{"encoder_arch": "convnext", "model": "contrastive audio-text model", "dataset": "synthesized solo parts of chorales (CocoChorales)", "train_examples": 39062, "n_mels": 64, "hop_length": 320, "input": "log_mel", "spec_augment": true, "win_length": 512, "tokenizer": "word", "vocab_size": 56, "loss": "sigmoid", "embed_dim": 256, "encoder_isotropic": false, "encoder_norm": "layernorm", "encoder_activation": "swiglu", "encoder_mlp_ratio": 2, "encoder_inner_norm": false, "encoder_patch_size": [4, 4], "encoder_conv_stem": false, "encoder_depths": [2, 4, 2], "encoder_widths": [48, 96, 192], "encoder_kernel_size": 7, "text_encoder_causal": true, "text_encoder_width": 320, "text_encoder_layers": 8, "text_encoder_norm": "rmsnorm", "text_encoder_norm_position": "pre", "text_encoder_activation": "gelu", "text_encoder_mlp_ratio": 4, "text_encoder_head_dim": 48, "text_encoder_fused_qkv": false, "text_encoder_bias": "all", "text_encoder_qk_norm": false, "text_encoder_parallel_block": true, "text_encoder_inner_norm": false, "text_encoder_drop_path": 0.05, "text_encoder_positions": "learned", "init": "trunc_normal_002", "residual_init": "none", "optimizer": "soap", "beta2": 0.95, "learning_rate": 0.0015, "beta1": 0.95, "shampoo_beta": 0.95, "eps": 1e-08, "precondition_frequency": 50, "max_precond_dim": 1024, "one_sided": false, "adamw_lr_other_params": 0.0026, "max_grad_norm": 3.0, "ema_decay": 0.999, "max_steps": 6900, "batch_size": 512, "epochs": 90.4, "lr_schedule": "constant", "warmup_steps": 200, "weight_decay": 0.2, "adamw_weight_decay_other_params": 0.05}
Rows from block 5 of the audio encoder of a small contrastive audio-text model, named by matrix and row number. Rows with one number belong to one neuron. Each number is 500 + 40 x the weight over its row's rms, rounded and kept within 0 to 999. All counts start at 0. Numbers have three digits each.
After each neuron's rows are labels from the 100 clips, of 14848, where the neuron reaches its largest size: "top examples" is what is common among them. Only what is clearly more common there than usual is listed. The data: synthesized solo parts of chorales (CocoChorales). In brackets: how many of the 100, against the usual share in percent.
# gate: MLP gate (encoder.blocks.5.mlp.gate.weight, 192x96), inputs 0-95
# fc1: MLP up (encoder.blocks.5.mlp.fc1.weight, 192x96), inputs 0-95
# fc2: MLP down (encoder.blocks.5.mlp.fc2.weight, 96x192, transposed), outputs 0-95

gate.32:449458502562493465515469495473448522533517492526492487465401501473452532498551498479484514516440415543576509524450546494498448504500494502551578573514499493458492472417566525480570503446503493419487550531459548514467543481506487453522543561560535529514543493524523504490541559606548519521
fc1.32:578527534470488498500529470544523443518511528472526515492604528552499476469438473474431553466550547480494504452573460482535498486500485498489455451493525489556468488511443468524404555491450438554550496456533478489574493529508498569525466436443485441473451492437416496550463511445508487481
fc2.32:476465471482412518490608475475535503418448535455616489488529535487441592551490547485471455531494491498505558507518487441437511488479444510508507515436533514528521426492585522527508562557516475571494531514458488444453451529486540448502495415510535482527515489478491484514510497505482526471
top examples: cello (100 vs 9.8); note A#3 (86 vs 10.5); note G#3 (33 vs 8.1)

gate.72:495540521531467503442480576512524568483502503521528520553534468503501476554551498449484472477402509478523510498437506468465543452493500585463548503419460540463537500531571506526476444511500437488537505521525455517476541525482467497513474470460424410529557443562561548488511478501404435522
fc1.72:493627542524436488474457467480493591480523512519469437493464522545479599497526523505451431449534494568449530552449515462398527532468490549475466510455453499544533505493497523495502483534481458480524544495498451527470562484436446513518464423526464438531542463535515482451518481527495482494
fc2.72:524473441543494553489534532516564460537462519462483511410515489478467525481496468504502429441507494564528460493471446507423547518527529508526501488496551501499467489387426494473498454504588549469447516510541599465539518467484476510552538521407508504488500434552491471535529482529493445570
top examples: note C#4 (100 vs 12.3); cello (53 vs 9.8); note G#3 (36 vs 8.1)

gate.139:472518485468426545512549441484423563479463461547465472416477520486506688554509510516467506608459516510495501512518450519448507515527506470491540506601486520504462516508446495489433496516475534506452539465510516513545495523489497496470447513431502467520508509496541463500451471474505516481
fc1.139:548512517561433507459449437487498488512531501420556523551478459534498690455517458496478549610454529544481479459470497461494521520532528521559431527441516481546512514471522511463503436477502521525557499451491431493524525512507493495520523489457485510504521524493469531499527515455501546459
fc2.139:438494486465478545509537410465481525562507481538502507551532501488462486569484540508515498439542412496513474502597501488559520467576559431502515478468547571506453466477496515505458513537544562406495459446526493521491499522485578488448469490533539465453502404503526516522486440479514559531
top examples: note E4 (96 vs 9); note D#4 (67 vs 11.5); note C#4 (36 vs 12.3); note F#4 (33 vs 8.6)

gate.9:452531499500614502483511484524462404450518493466530558497540573507465522419498422501525493481535477481429469542441570551460512480497479545446497521501476510478510541555476520467498469532457496491495558475527449464483468574534518517537524456503471488506441553490545487445477476606413506513
fc1.9:506475552449501549487450511571566539555513562494467507483484495468521447583513603462499498517555509525458517536512492491503580479459505500554544516524526468523427562488459513537470494462483461522441540525468553549474528438553438465554514516519459491456530427495450494426475529466559493431
fc2.9:493547453462540559586420474537516525605479476483542517517544514546443403520515500492537507584501535507531466503473521533480449524602471488499505507542483531545529486521509543494500471500490523543491464519483483504538526475462563486511474526488498439508496478508519645500556503475555411503
top examples: note E4 (91 vs 9); note F#4 (68 vs 8.6); clarinet (47 vs 9.1); note D#4 (31 vs 11.5)

gate.75:639505485497537503500508410528518414530465456479461545548482446476511473511465486473530522493492491545483570504500457438491484443445455559402473498533541491508528453532509538511445516473452491445526516504521462406520545477476512530524481517591525443480449480479468549463499526501500466436
fc1.75:454487463575490511500527483506468535620536467550456455541458464495533517558453435514507510542501534561547583512551455511513499518439485524528480529537512530529500440493503548495522505535501520425475428442418474470455508494452499538548507530549470501509469584554493543530537564487419492473
fc2.75:463459473449457443452539523514522466460498463472435493441520537479426518521504567541464561489504546490500542453557481513387443498530465489427487450507470460525555514492494472589479447585410489473467502469515467494546525515538555506566545469506572493494521523520525450539485536482538528491
top examples: horn (55 vs 6.7); note C#5 (45 vs 9.8)

gate.159:504491453505463568411526503512445531491479512489394484523476458484514665531491515488555510516470529494562485447524442465482496578497539500563513498470416486453476499522474495495523534583508464492511513480469441436562493494434506496515540508536482509581537524500499493502448527516443517489
fc1.159:553492435456557469606463481509462525472528492503449497544537533528465700419495520509509519526440570497509456516427471457520495521508470513505477490468459500462526471479440551487515498505504516479539518441523523457557553462530494475513497498507520574543474478507526514494524510518537527463
fc2.159:462487480545486501454505539537481529509535480494532502526535510554504496567441493618473538421534541477547460571520463522406459503538466477507563429446560571542493526486502487542557544560503496500498432525508482500531470469422531508510581525534541518446528464476546539534545474481544460502
top examples: note A#3 (82 vs 10.5); note G#3 (77 vs 8.1); note B3 (49 vs 9.6); bassoon (44 vs 8.5)

gate.149:497464516455498486530501525458523456530535527421496547518422476474521503490418488508487478495484597596564539515479486518511434492573492495472556573437459446520495559486489564460457479586484505546513534508504460525552562546456539435542452478449534490491566516508535535484474535453469510515
fc1.149:519452581485472531471502471487398510457446457517428499483488523475423489457527532508492576593453537549457461498517530492479461509514521526538573449569493500458554484483521515509516466472504503496466454564573521516440521460508418481544573559570461539477510475482500479494441491503513564531
fc2.149:533551510427538498564505499483534501532496436485497538473467443538477511501474482555521473507523490506394536507571480434498567557536556554485593487525550509535538481487487553578502536542521488529440452567500533465531498509522489432478571534545545477532579501422482528527470542520499449515
top examples: note G5 (100 vs 6.5); note F5 (64 vs 8.1); flute (56 vs 8.9); note E5 (32 vs 7.7)

gate.183:491437547452481444482434455557494422472459468472520512446467459520511591446489468545481549445420462538498505458409529520528445517518546552500499577598512547491510513521432536539484472472517499503555482530504488469559526478485534520560500475507466550515499509463564496497480426519455456528
fc1.183:421432507444510519463517463456518467485470489514566469421503530492550634428491475509471482475438485520498464491462470515516501511528584541466540526510502545515520484546504496494495496492456543430466468494544466516572532463487573494480492549530547466506464472484559493538462433558508465604
fc2.183:477591512540527477508444467478520524508582495510463465492520464538529533461512504560472531460491479488514498499512440415448485533462561476445494413537545525470486511577456502519448452508569486495550448504412460488445509507521406524540531507588496525484489504497451537485484524578420473495
top examples: note C4 (77 vs 10.8); note G3 (52 vs 6.3); note A#3 (52 vs 10.5); note A3 (48 vs 8.6)

gate.153:531509499503480472529515519539476463478513443503499526497494556448502524559459585549592470494568529521485514461438526430545537472541506518461503447508509456515498503502509486501515468528502568520517557565441461424490474450601449547552502554492512460509433478455481521516622528435484462505
fc1.153:535536477585473504527435525481523479499438472455470509545524464535427526538481464426512490502486469489429531468549519464501489521560500534616494452521534447553486492417534527512534497471519566493488487498451451446498457498483598459541512503547440492520474570548522494435500567453548509511
fc2.153:423442568515543575477528567522511419478530497423422481520529477508474468511580481581495485496518446528491514539496577547451454435469533470555437475505464449518480557524522540459477440544527468465480487444553438495483561520472514529498446512531486514480493479453471530537500504505575522480
top examples: cello (75 vs 9.8)

gate.130:471413457575439523473519497538579445480498509552528518531486532542497528428477503395495490492444430515490547497523561495553459509446515522527561518581527468566426514458540531523467508471436503476504465488496491509450501483447523538493449450559532507525514542481547574470505459499533525434
fc1.130:514536514448606424496537544459501512496506542463447454517531471432534473477521551551484563488542505479538439483532549559450515477531440478457461503423489558481531535574449521506475500516536467499513528501551493540553541490589460441522538547466466474478495467547458465472442492468464513580
fc2.130:468456526578467524484487511511541548474455526546471528487552550490441442456481497488483519485583448462568485543452488556433481497441510557637470447514499516556512533568534451508558468557514547501553470510500523518421455464518522540479475524485485502497571444480524503514520480516503435528
top examples: note E4 (91 vs 9); trombone (63 vs 7.5); note D4 (52 vs 12.4); note F#4 (36 vs 8.6)

gate.104:404442498513468536480536443398475486486559465544625478468458399502517470518464521482489465555496508478440557562515462503541487501466556481552452551469450489519514469509542486538490518459513431446537559547463514524518502482480529498487485402461480497480498478503463530475511484551468504452
fc1.104:577483526439475491498533503569486508453563497443517425475506435514518502501535546457505529482509522352496458526389518543498465502523494513545567527533533457443495460511529504469521444438471496495500487497531476493560428517483546526493559523408528477549509506448483449501482452462517510523
fc2.104:492514569522434528533564520471490540513538500456454489488564611503476530493521495489491506422553520447439587523475499418549516537458475520463502480507506430503506482422442518483468508569437487512473524527497527443500502494473455431499527472491484476486449532584472540445406526484450481519
top examples: violin (57 vs 13.7); note C#5 (55 vs 9.8); note B4 (34 vs 9.4)

gate.60:439484542478456492519507503409482534558497501497514567559560489511565507500564473500528503516475538521501516514509545507495539514511398499444485517548478517512603552499428507516458456510488451577585493563466504511511577486521482495536471442481427529462439473504474397509497536469495490443
fc1.60:381550513481466489438475544405536489427520501543497501505479551470482525560474511476490593496523456469530469443508460503520532440441575554524548497520593532517522532461545486500476491495536547498488455456512482527461507479522551513472481521489421445467512536480521437549579497519505468444
fc2.60:541423496475488431520544479443471492493493470521545476594522568553488530480484448490522486512513467511534448481491618401489575555503522476474489490523560465475496521469572571465510546536512480438511470526491468518498488535527501503458496459498529416490517445443549511505468515589437467525
top examples: note A3 (98 vs 8.6); cello (93 vs 9.8); note G3 (38 vs 6.3); note A#3 (28 vs 10.5)

gate.177:492491553507449428525508502553540515475429468447475504660543516547496468456503495485515513505492507496509445543475534534514533439505508519519554499533513495505522469502526485459438523492552602516496542535429503449514594473468521518435525514446477477481544493490550493527537534465565452419
fc1.177:549503514514497521513511561521487471438458532525499448431456574496480495493485453550544478518516488471434503529424490481462521443476442527469526542512466503535478512481519492535537459455546549450534464514428434498517504481475530461484470436515467447460505614479448488452490568480647500510
fc2.177:476502541583516506436532486485508507586539464507537438463474432459458463548525461431563487499448469579460477521522451541474523525481558517487487583462469453539530552515519540470536461548474534498536497547538529538490504460504501514558441566570468489482513464453415506499451576511525464521
top examples: trumpet (77 vs 8.1); note D5 (47 vs 8.3); note C5 (43 vs 10.2); note C#5 (34 vs 9.8)

gate.131:545483549519515509462454540410480466513499476557492478485550551428538480476510514448541498529523480489475465485585525477498428479503497516535563470547464444486513524472483470463558589501463468525553465528544460547554569436485486489546468440439504431585499519418456537538450536476496506496
fc1.131:555488440496465470548547527496405561488548587507497509475506503475542472481560472428416488520525480530509445554461471508489518485557492494489501488478561436537496447447579545523455494477512485529474442557515514503495456578482472505462507504552431469464493552566577461476534492512549463565
fc2.131:489489445465517588570474516475469539510430495479524501501547470501501432515478496474486508514517492460489467439555414444436518489570454508549509507432541508502515460434542452431535592529572462473448490586536494491416450486494563503490533471595500497527507556484515508471521506499513506491
top examples: violin (36 vs 13.7); note F#5 (31 vs 7.2); note G#3 (30 vs 8.1); note E5 (28 vs 7.7)

gate.10:506587566484558520507511510457445519522506498459450504509451508518451461489571571472543504323446490514465503533495535459537441511490517512502465504521494507481463469509505535502504435527528538500479497526582475499445508476526542449508517511483439583521452533522434454477477479416526479488
fc1.10:568551547485547521514492516473413530453535492473541503465351475494447525509581550482500479392485537476488452518485540525592456532496519461522450494477508472448497447530524488496499453509496612504515540531522509545518493490523499458514516524488456547532455517489441542491516427460507503512
fc2.10:487497562481506501417469515471505457522472548411519560470436518445530532498460485446492545493464529534470380512529498456515404436507578518559501463473483495489499560548465531522502506509559471571503507515534450524432496540542475442468497525502479556475524479466471480461526443455418525490
top examples: note A3 (96 vs 8.6); cello (58 vs 9.8); note B3 (41 vs 9.6); note A#3 (38 vs 10.5)

gate.20:534453478522559467485551487507527546477468543531432558504397507529506465447531513474480483522515530503536513495487484485481470407425527549463410474551569531434504551481483599481524495493459525429489444458522493473522421524465490538519493530491538466490545449520531519474564431511488497430
fc1.20:531526502490487525468523456502619463554524574495511571498572520514524507487528502553471511500480456436502471458393449482488509470416472489527485450485523454593451491499529499471631516483519481480523482525472500462473506525538516554536519543463565523504522483488556480556468562515468535458
fc2.20:509574511445450544511418461464510418501491491538447435452503493493485432479421406494468486464535517483475480479571454464446495502531543453477510492507544514513534453482544446605491586499452480502490511489506552449466503519532505523528474428521496507475490559520468570509507567459449458487
top examples: horn (62 vs 6.7); note F#4 (48 vs 8.6); saxophone (26 vs 1.5)

gate.45:466533519518491507555540467473486448453549590523514529516522426471445456424553535475503525519439480482457534535435514477448455512410471382513474531545512473447433476541534498488545552458479526489538487492555500501532555483555503525510551475488510573485539508536496561558468478448461480529
fc1.45:498521531500495522506494461473434539428468575479560522537420407427447492480449559480517504508462433489483551525490499515500563507444428424505496506531530402445550577495502484465490478434502505527567491457540551493570572535471571495480458506489512511481482509494489539523464481476467507517
fc2.45:525469510531484588559501504491432605461482567489516507533497507528494516527456475480494471511504519571515592483467540503422492508554464507503499559501490445488511468448418476497485525551564513520481480490576464534452539549476508462505430473455581520569494475490463493462423436502496509578
top examples: note D#3 (100 vs 2.3); bassoon (51 vs 8.5); note A#3 (45 vs 10.5); note G#3 (33 vs 8.1)

gate.116:530558482522523527493469502568450512448532463550542530438522538492478479469511515549447537517424510486504458522471385508461477583426576517429454517531511434530515507524434501529527536541474527505527544480519498490527594463577507507559548490484479433499465499468534489531512548463551509438
fc1.116:497520459441507577479520440453455432547478496517562490522509457491549477458465534507482469557555468511490468471535409538446539583509560534465478493497500454477461522539450470502501492487487529525517556506507445544463504575446477485545493534502441532526563477544553540422480491465576472408
fc2.116:558516356553511525520472463509417468465566491548472496533479475540528465516563495562545519508499465535523489529500542491498500512532445457484462425433481464469455430453498411474492442458521503542480421454503518518540514440512498478494546479495488492516499509490441498425520486542518429443
top examples: note F#5 (35 vs 7.2); note G#4 (35 vs 9); note G4 (29 vs 7.3); instrument: trumpet (27 vs 8.1)

gate.80:405504516483427459502539547499577519514498494513560470465468494479534515477441477526470544525564485428458522539471505560457497470520481402556518513470526537427485511510438560526422511497553459406513427608502515523449547506528524524546488547485528479495508474442470486469525509479519506515
fc1.80:502553473540549511558527540479545445507467509449499503465512516470505472498513558551481523494505447487442573523537432482507377442490537438525521535471514506516497555508470535451449405476538435500506457449477459484420493427462435491540516511463517514510500515547474495480541551512607481532
fc2.80:466432391572446511539496512479519538532446555476534467531470544498477556458469456474464498502508530454467505498501459547451456461470412460526487487544438496519496543485460483539548468541496486474530488440456549416465463585518518508522556539496476478514495526552630480541483463496509509507
top examples: note G5 (100 vs 6.5); trumpet (51 vs 8.1); note F5 (49 vs 8.1); note F#5 (35 vs 7.2)

gate.97:472474490516444479565524524468457540542439469548505563498453513514491505440431428502599486508487423510525468486509474472560487537462480524517407516432481433515549506498532473517495487539526496464501564432524484469448492437560511431482542479440519494538523506540405537515456529515549472548
fc1.97:467461488530415485515530478457526588531414455539490495485467530526471503457494457488539490449488464487496451455522426473493539530463516505498400550431485489530510574470528461516489513535604528515473504482548533466447496494544503429453548475502484539573528457500457517474445540465571469563
fc2.97:542519449490530485467451524532494453468528530493447487508535518436520451489498435507519525510537462499463475417481539606436503473504437477442480518487447505541413543509497417514509519430483522481562424467467548559569515450465486502455520571448458474496454485487514564431450503467498520520
top examples: double bass (74 vs 1.8); note A#3 (46 vs 10.5); note G#3 (43 vs 8.1)

gate.94:513512448454477481456546438531452475547487476492537501505447527539486455455475461614497499363418486480486507475545488542495552534500493502495519533523491496578460477542523548474562434489519514523511504437525493514504545490505490574473481503434536483507549460570522570476430540501480515427
fc1.94:536448598475463462425525576468509507480479460531456484510536503496507551523540536538485485655504422484479544515482524567507452482498545511457456464440494485430572515457545435516538575474473483519488495490456501510453494526540500485553488528522498433496491469488449488450498486493483438459
fc2.94:538428496478468471521524520516427540475440398511551469511507549476551464483562475524476514489558500478491477530482435569535427464482491501530512534456530543486554516531500448461570519483505556499561581462447571447523537475531484450499509520501498529543556551483516412487521523503501406460
top examples: violin (42 vs 13.7); note D5 (34 vs 8.3); note F3 (31 vs 3.8); note G5 (26 vs 6.5)

gate.145:499491516536563472478489438562551490528552433487478453427486575468509511451436509534487477534499511435527500478505522438515572448515513562494519497534505463486516525476493558498511469521431446459529463523513530520517503483500455536585419439482491552425564442525446520479504568411449476485
fc1.145:487467564496574519546499487568451466548512491518478460530457540368558462463483512487490517558517521422497513523515517479468542447423475622539524483501473533478516498454507507503551508447508428465532470518515505511541554453483480461572459492499472528397521519462509511490473526438470476490
fc2.145:494536486413467522549579428495528474524442501503480442479489520506484455551515547493459477490450551456441518514456479536565533508544595505473462440491516496569487482499477559573523516472495428440512560564491534492510452507509560500537529517427542514485531486485435546530421474527467445462
top examples: note D#4 (77 vs 11.5); note F4 (44 vs 9.3); viola (29 vs 8.7); instrument: trombone (26 vs 7.5)

gate.173:503441489466441510481576442503468489505484559450510521502541525497503433496508543529584556536479551541525482453529514473508570482544463472585471553520466486491443457573470450493480424448490473531547539493517440500527531520523559491455482409410413519459541482499522495563499515506472520484
fc1.173:513539494553559498514461568531529496508538456478426552502485546501491549494489432495509500482508591425557549525503544496496481491511478569507507521520500482453497444474460496508507604505513509509580521512501530538475552461483423544453428441497574478543419454522461450439463472495472562546
fc2.173:509522463630521433444424519523514459484486526482501545504471500439557491401550527565475510445474517480470482553494467517463429540509531509458497512514490512483516524518531445531569460519529547561505479452460424444458502494506449489473505515516527568561526526534468440535550545434518457488
top examples: note D#4 (78 vs 11.5); note F4 (59 vs 9.3); viola (55 vs 8.7); note C#4 (50 vs 12.3)

gate.185:467522503441463539581549541380500449487488515454496460469589487529407482485537431455481583586496512495518478496478467463519471503520468514480563516517495511486553479507490513503431453490456495490488494514545550495497559422499489498466452469521550553546414499467540532546567536505509516466
fc1.185:553485504572493511461444452597459554522448508546512527528414480480629467468491538508456439465481521490461516453519524508503483485486517448505481512562412483519437523572525521475582532510475534518484481435488468514548449570468565487511512521476466464472544503483530509429481472480475462523
fc2.185:543565486598524500489477464486398525460453554454518534537483422551458496416495522540509472420514518447479486495539538493487502501505467502537450460542523475526465430547486487542494464508460540551496411435430510515558541487439432529501507496486519549458474433512513470429503523482492474490
top examples: note A3 (54 vs 8.6); note F#5 (45 vs 7.2); note G#5 (30 vs 3.9); instrument: cello (27 vs 9.8)

gate.181:522544540470526412521477488461462472610452485505464505539555566469512485506437506516534472467507445471568508518513523530569505485486511423558491485523494498554487600530451522480521531475474503542536550529547470446449487466442544564492492466516446480467484441471478509488447516469566416559
fc1.181:513539567513463568513463580534524515528498492521564526517489502472474514600524493496575467538478510458479564517439477533525499452551418492565453533508436450447449540475489473511509454479559535531491412481490525526510506518480534549523432564474496489499497588521497494476486441473458584548
fc2.181:463424517463469540442447469526494488481468514459540480504509546520466482592534454472562547450502512521542539473474489513513517512487564469535445523435531520450504587488494587485504474487431592510580511532494543510470519478554602492438520495517457532526543565464535494534540482442533510521
top examples: trumpet (73 vs 8.1); note C5 (34 vs 10.2); note D#5 (33 vs 8.9); note G#3 (26 vs 8.1)

gate.170:498466555494494492495483470560487573433441471497558497486549468538473397510479467453510424442413521465496454562467525495503452475451549524522514533548452507490547458499584514518504511516493498512517421503496543499473540463473460454520494543487524463448442443581532601511501468561486505508
fc1.170:520517467515449501508461518508460520575584492472451445510427485451439494460519551524476557523506546504538493465468451484406481530518487498487464480491492543610526467477420459532468389549492590487484529493494414502489456469486513511472555468573515476467526471466457452534487521491532513520
fc2.170:542515496540509503525558545571511522446547507447523543504441506457524477569490516394488541445496496538520476552471494463433478457441528532550467528488477529422518493516446539473471531531517495474505521535429535460577513473464453478454502533426513550473565418528517545600501474477528493474
top examples: note E3 (100 vs 2.9); note A3 (49 vs 8.6); tuba (48 vs 8.5); note F#3 (34 vs 4.8)

gate.74:497480513495496460525477533456429537422556473519429519566462463515526454518487500437518481530514597544448545508491500493559511542509608482581526544496504430536501522497495448499475488489556501520477479476487468453532487482575482477560501493470521412516439536485447492500476490562572409508
fc1.74:518498482504532524482504487508534550557424504485563489444553534506474520476522494544499485494480454484543458503525496529418530452542407477430471450510477539452467482486490555492515542522464449489550491544527529562462478522445498514452510514504481618480558500531546529479540482460424629447
fc2.74:490456475515445480488442426479460572550515469498521505475479535436520527509424459489474523394485483459457519482444485421518509461501466489524481479507490515545449442492520504495469553397463529477530457511486559475467455546507512453487506538493443404489488470491482557511499553522466486626
top examples: cello (100 vs 9.8); note E3 (62 vs 2.9); note F#3 (36 vs 4.8); note A3 (36 vs 8.6)

gate.19:574461523526466526494479629460456531448483459494528526536559489518492495514469454458477506544523468547496468505513571466460591453473554473494492498508489567484471499571476590495421477582439518448548468523542517476428465478549528485490457466491416481525528502480499494509475489528560474487
fc1.19:448524460452538525542541466542581430527517512494512498450424473541518504544502492530496518492514512432527565532477485488510376577487387484490436528519494465526558506435511442502542522431454501521493492503404461480572463507475490524501415525517568503504500492544496500529490482518518486483
fc2.19:515489487486485511506482434472512482489493473559486515407491497544492517509575502495555483438454603536497420457449533485392455483507465472516532481507439476449476582482541457422538530496478449494475435543492474456578473532485469482492460443565532529541517563497461453488548467529508512517
top examples: note A5 (72 vs 2.3); note G5 (47 vs 6.5); note C4 (28 vs 10.8)

gate.83:437514498501545527506489467451537532500465484572548537483431476531461519428418506479545467514474483478463499528583539516407535493461488442521449528500528451464402492489465448482524534466473485572506538554527478503522559496460526529418469487490474467573555452532495434527560451511453479498
fc1.83:521515528455564494557515494491428472486481526442484567481514505463555542527563423542474489499521463492468477468464521454468511520598533494514512530507488585519596481496532486494483464465487493520506522443504451522463347528526464474541615476487481490499471520472529488508479553506515454438
fc2.83:606434494426465489476524488450452542458451493514492487492518548530450440479553517469507596532459499437503447425489520483485547468447537498450523540475537518471464463507425568497539474535494524446479471575541490486493504554538478512508529463538460558411482479508486488459459475552559544518
top examples: violin (81 vs 13.7); note C#5 (72 vs 9.8); note D#5 (27 vs 8.9)

gate.55:494524581442518485448468449479485423472508557506523479402494572453483550452506536536535459467498492573504441463540468522566431465435450494511503517550506566546495515580504557507461460438516541530528523492536422466511499515548481490558521553552503499477479519539529512457483455465461548529
fc1.55:468530538481499506503511440517526450483510524482521546503459442509487520486542499523488530353460510523523442519470529482476374529532541556486521529502570571577568498483479523497476595460550532474503488474506418526415518482510469551522518518488553523494432487495482518457508484470470503439
fc2.55:536515516576464476458412519470450469526501511527477489480460439543490555511474519510542538481448485534518507497515521506455490465466523478485475515499546579492482558555580541546480442446536494613449535467485495460362460583446492476540474477496541522545479565521489513482516460482541506502
top examples: note D#5 (100 vs 8.9); violin (71 vs 13.7); note F5 (57 vs 8.1); note D5 (29 vs 8.3)

gate.36:463507498560470492545546475571559570489533467541514508403456497504475510474468490523482532506470513491528509570517484482489524483528552476504545470538529462506536495476479564523470487495485527526500480437476537529471477454480419526530489440577603456498551507358486544472499420540500448455
fc1.36:510481366589404510470483510512502516478520523492508514482539539501462516506544505542486592503541486475547517558522488481535510389463495527499427479478464413431534528440504512455508489486424464537490484512521543528499529449497522522528526500504496460502503508487462480549491560421562484421
fc2.36:485430472487520496503501481505432545534475539497522462566391458457542557558504480520498523586521479564536500505452468488478531467501550531468431500422505481517508513548553530508477463516526508520528482384555503559482503555532478519428477446489465508586461502461495472515485443443499568468
top examples: note E5 (99 vs 7.7); note F#5 (62 vs 7.2); flute (38 vs 8.9); note D#5 (38 vs 8.9)

gate.70:459532516547524506520480495476562529500451483532494502501465538508532476518482500555523388551511532510471479491438510460549498583437515447469507521457498478509541529450554589474515608504477463519556528507507481579430451496462457471477472461493453555538510424432548524562496521562472488467
fc1.70:473540567558437430493544518446479513488467523530491491645433485501537487444439573458518521529479490561482507524536512477577509523474520558512534482518522473512491482410517530469524536502483476465497548455516519532449465533483475544487527521539435406504559467450561516568505515508498537498
fc2.70:463530524497532417546459527572561399544504515519502464471494423520518514522517480458461491550510499520508507582469549492575482509538541469484494514475529536499468469530409524497426507488537541477492510532482540447461508537485488516550490549557533543465578455546560573573517529569490551520
top examples: note G#5 (100 vs 3.9); trumpet (47 vs 8.1); note F5 (44 vs 8.1); note F#5 (43 vs 7.2)

gate.152:464449490541505487523516498444477423474487545477421470501493485519440439504469555515528467490584501487501522482470523350482515454515465503466428595526532526447521453509529506476547523492517513487559454508481484516512516493511495551447518575514499507639512457483477443488497503482472556512
fc1.152:527464499444479506473514453593506586469475494473450533499500505488471468510510464524538454512520500498471525471554506405517456558547520499457510595558473576498557451521524457501456483469452467476543443482566491523464565537598522536460523512511494480575456493542472525528452573568494478496
fc2.152:526529487497489442515442515528459522471490522496515519543469504488527475563531559519486463469480425490474492567487427500574523463524453547569504467506499548505465480490529443541569492527564590484498440523473498431584464434599458425551537454429475535512478494470492471476550541526502487488
top examples: violin (35 vs 13.7); note C5 (34 vs 10.2)

gate.182:524488474507557433547552471444504440550443505558430490548461543474576479515490442429480509497541492520545514559560450466493466525454547537556487503489548540461516482437556555499465487531526498507502525535551416493461453532487468558488512433521490463525477522516419455521519525475543592499
fc1.182:551486453542568470510509449466479419550448558562432441539432568456543450475540458437472496514527508534518529547529475480525469547502525521514521479476530539502513515476570553522484490542510515530498519543589427512489445545502423558518477507533515456545445493529462448545532509463535570510
fc2.182:501407488498490503552456516483572486478532498522519472540519512509464381482466535550512457542493440490517536534493484523451426491547459466490517458492467487486565492570442527469450575456467434542449546463542444458520464525440490533545518594502542476574515506463488520521447486547530513462
top examples: note A5 (54 vs 2.3); note G5 (35 vs 6.5)

gate.11:523521541544474516535431428544453497503475532525520518535470503460498469581433561464496488505498557522498501447499497486542517541508542542532562533504549479467463504457469480478458535521497586502520512463435477476529489456563508539612516496488515407513462532518436596529504509512512425591
fc1.11:492475535476522454500465536508430487512470510528487493476463435524546476578474523498497503511527612534444534475490498545573564578518510527569551508499537459497473549438443496462469521486511556479561470494408462514510420470513494531512514484480479406478464489473399534518537483556541472477
fc2.11:470501554561522475500558529458508474480472508504485542495532567552458522506586553556424449536533478515514492562482553576386504469444550451471462475514486443460473493442482469487565492463528477501450532469525534524479506450536546577469471452488525547472529520503475484509465573425475486458
top examples: cello (100 vs 9.8); note E3 (39 vs 2.9); note A3 (38 vs 8.6); note D3 (33 vs 2.4)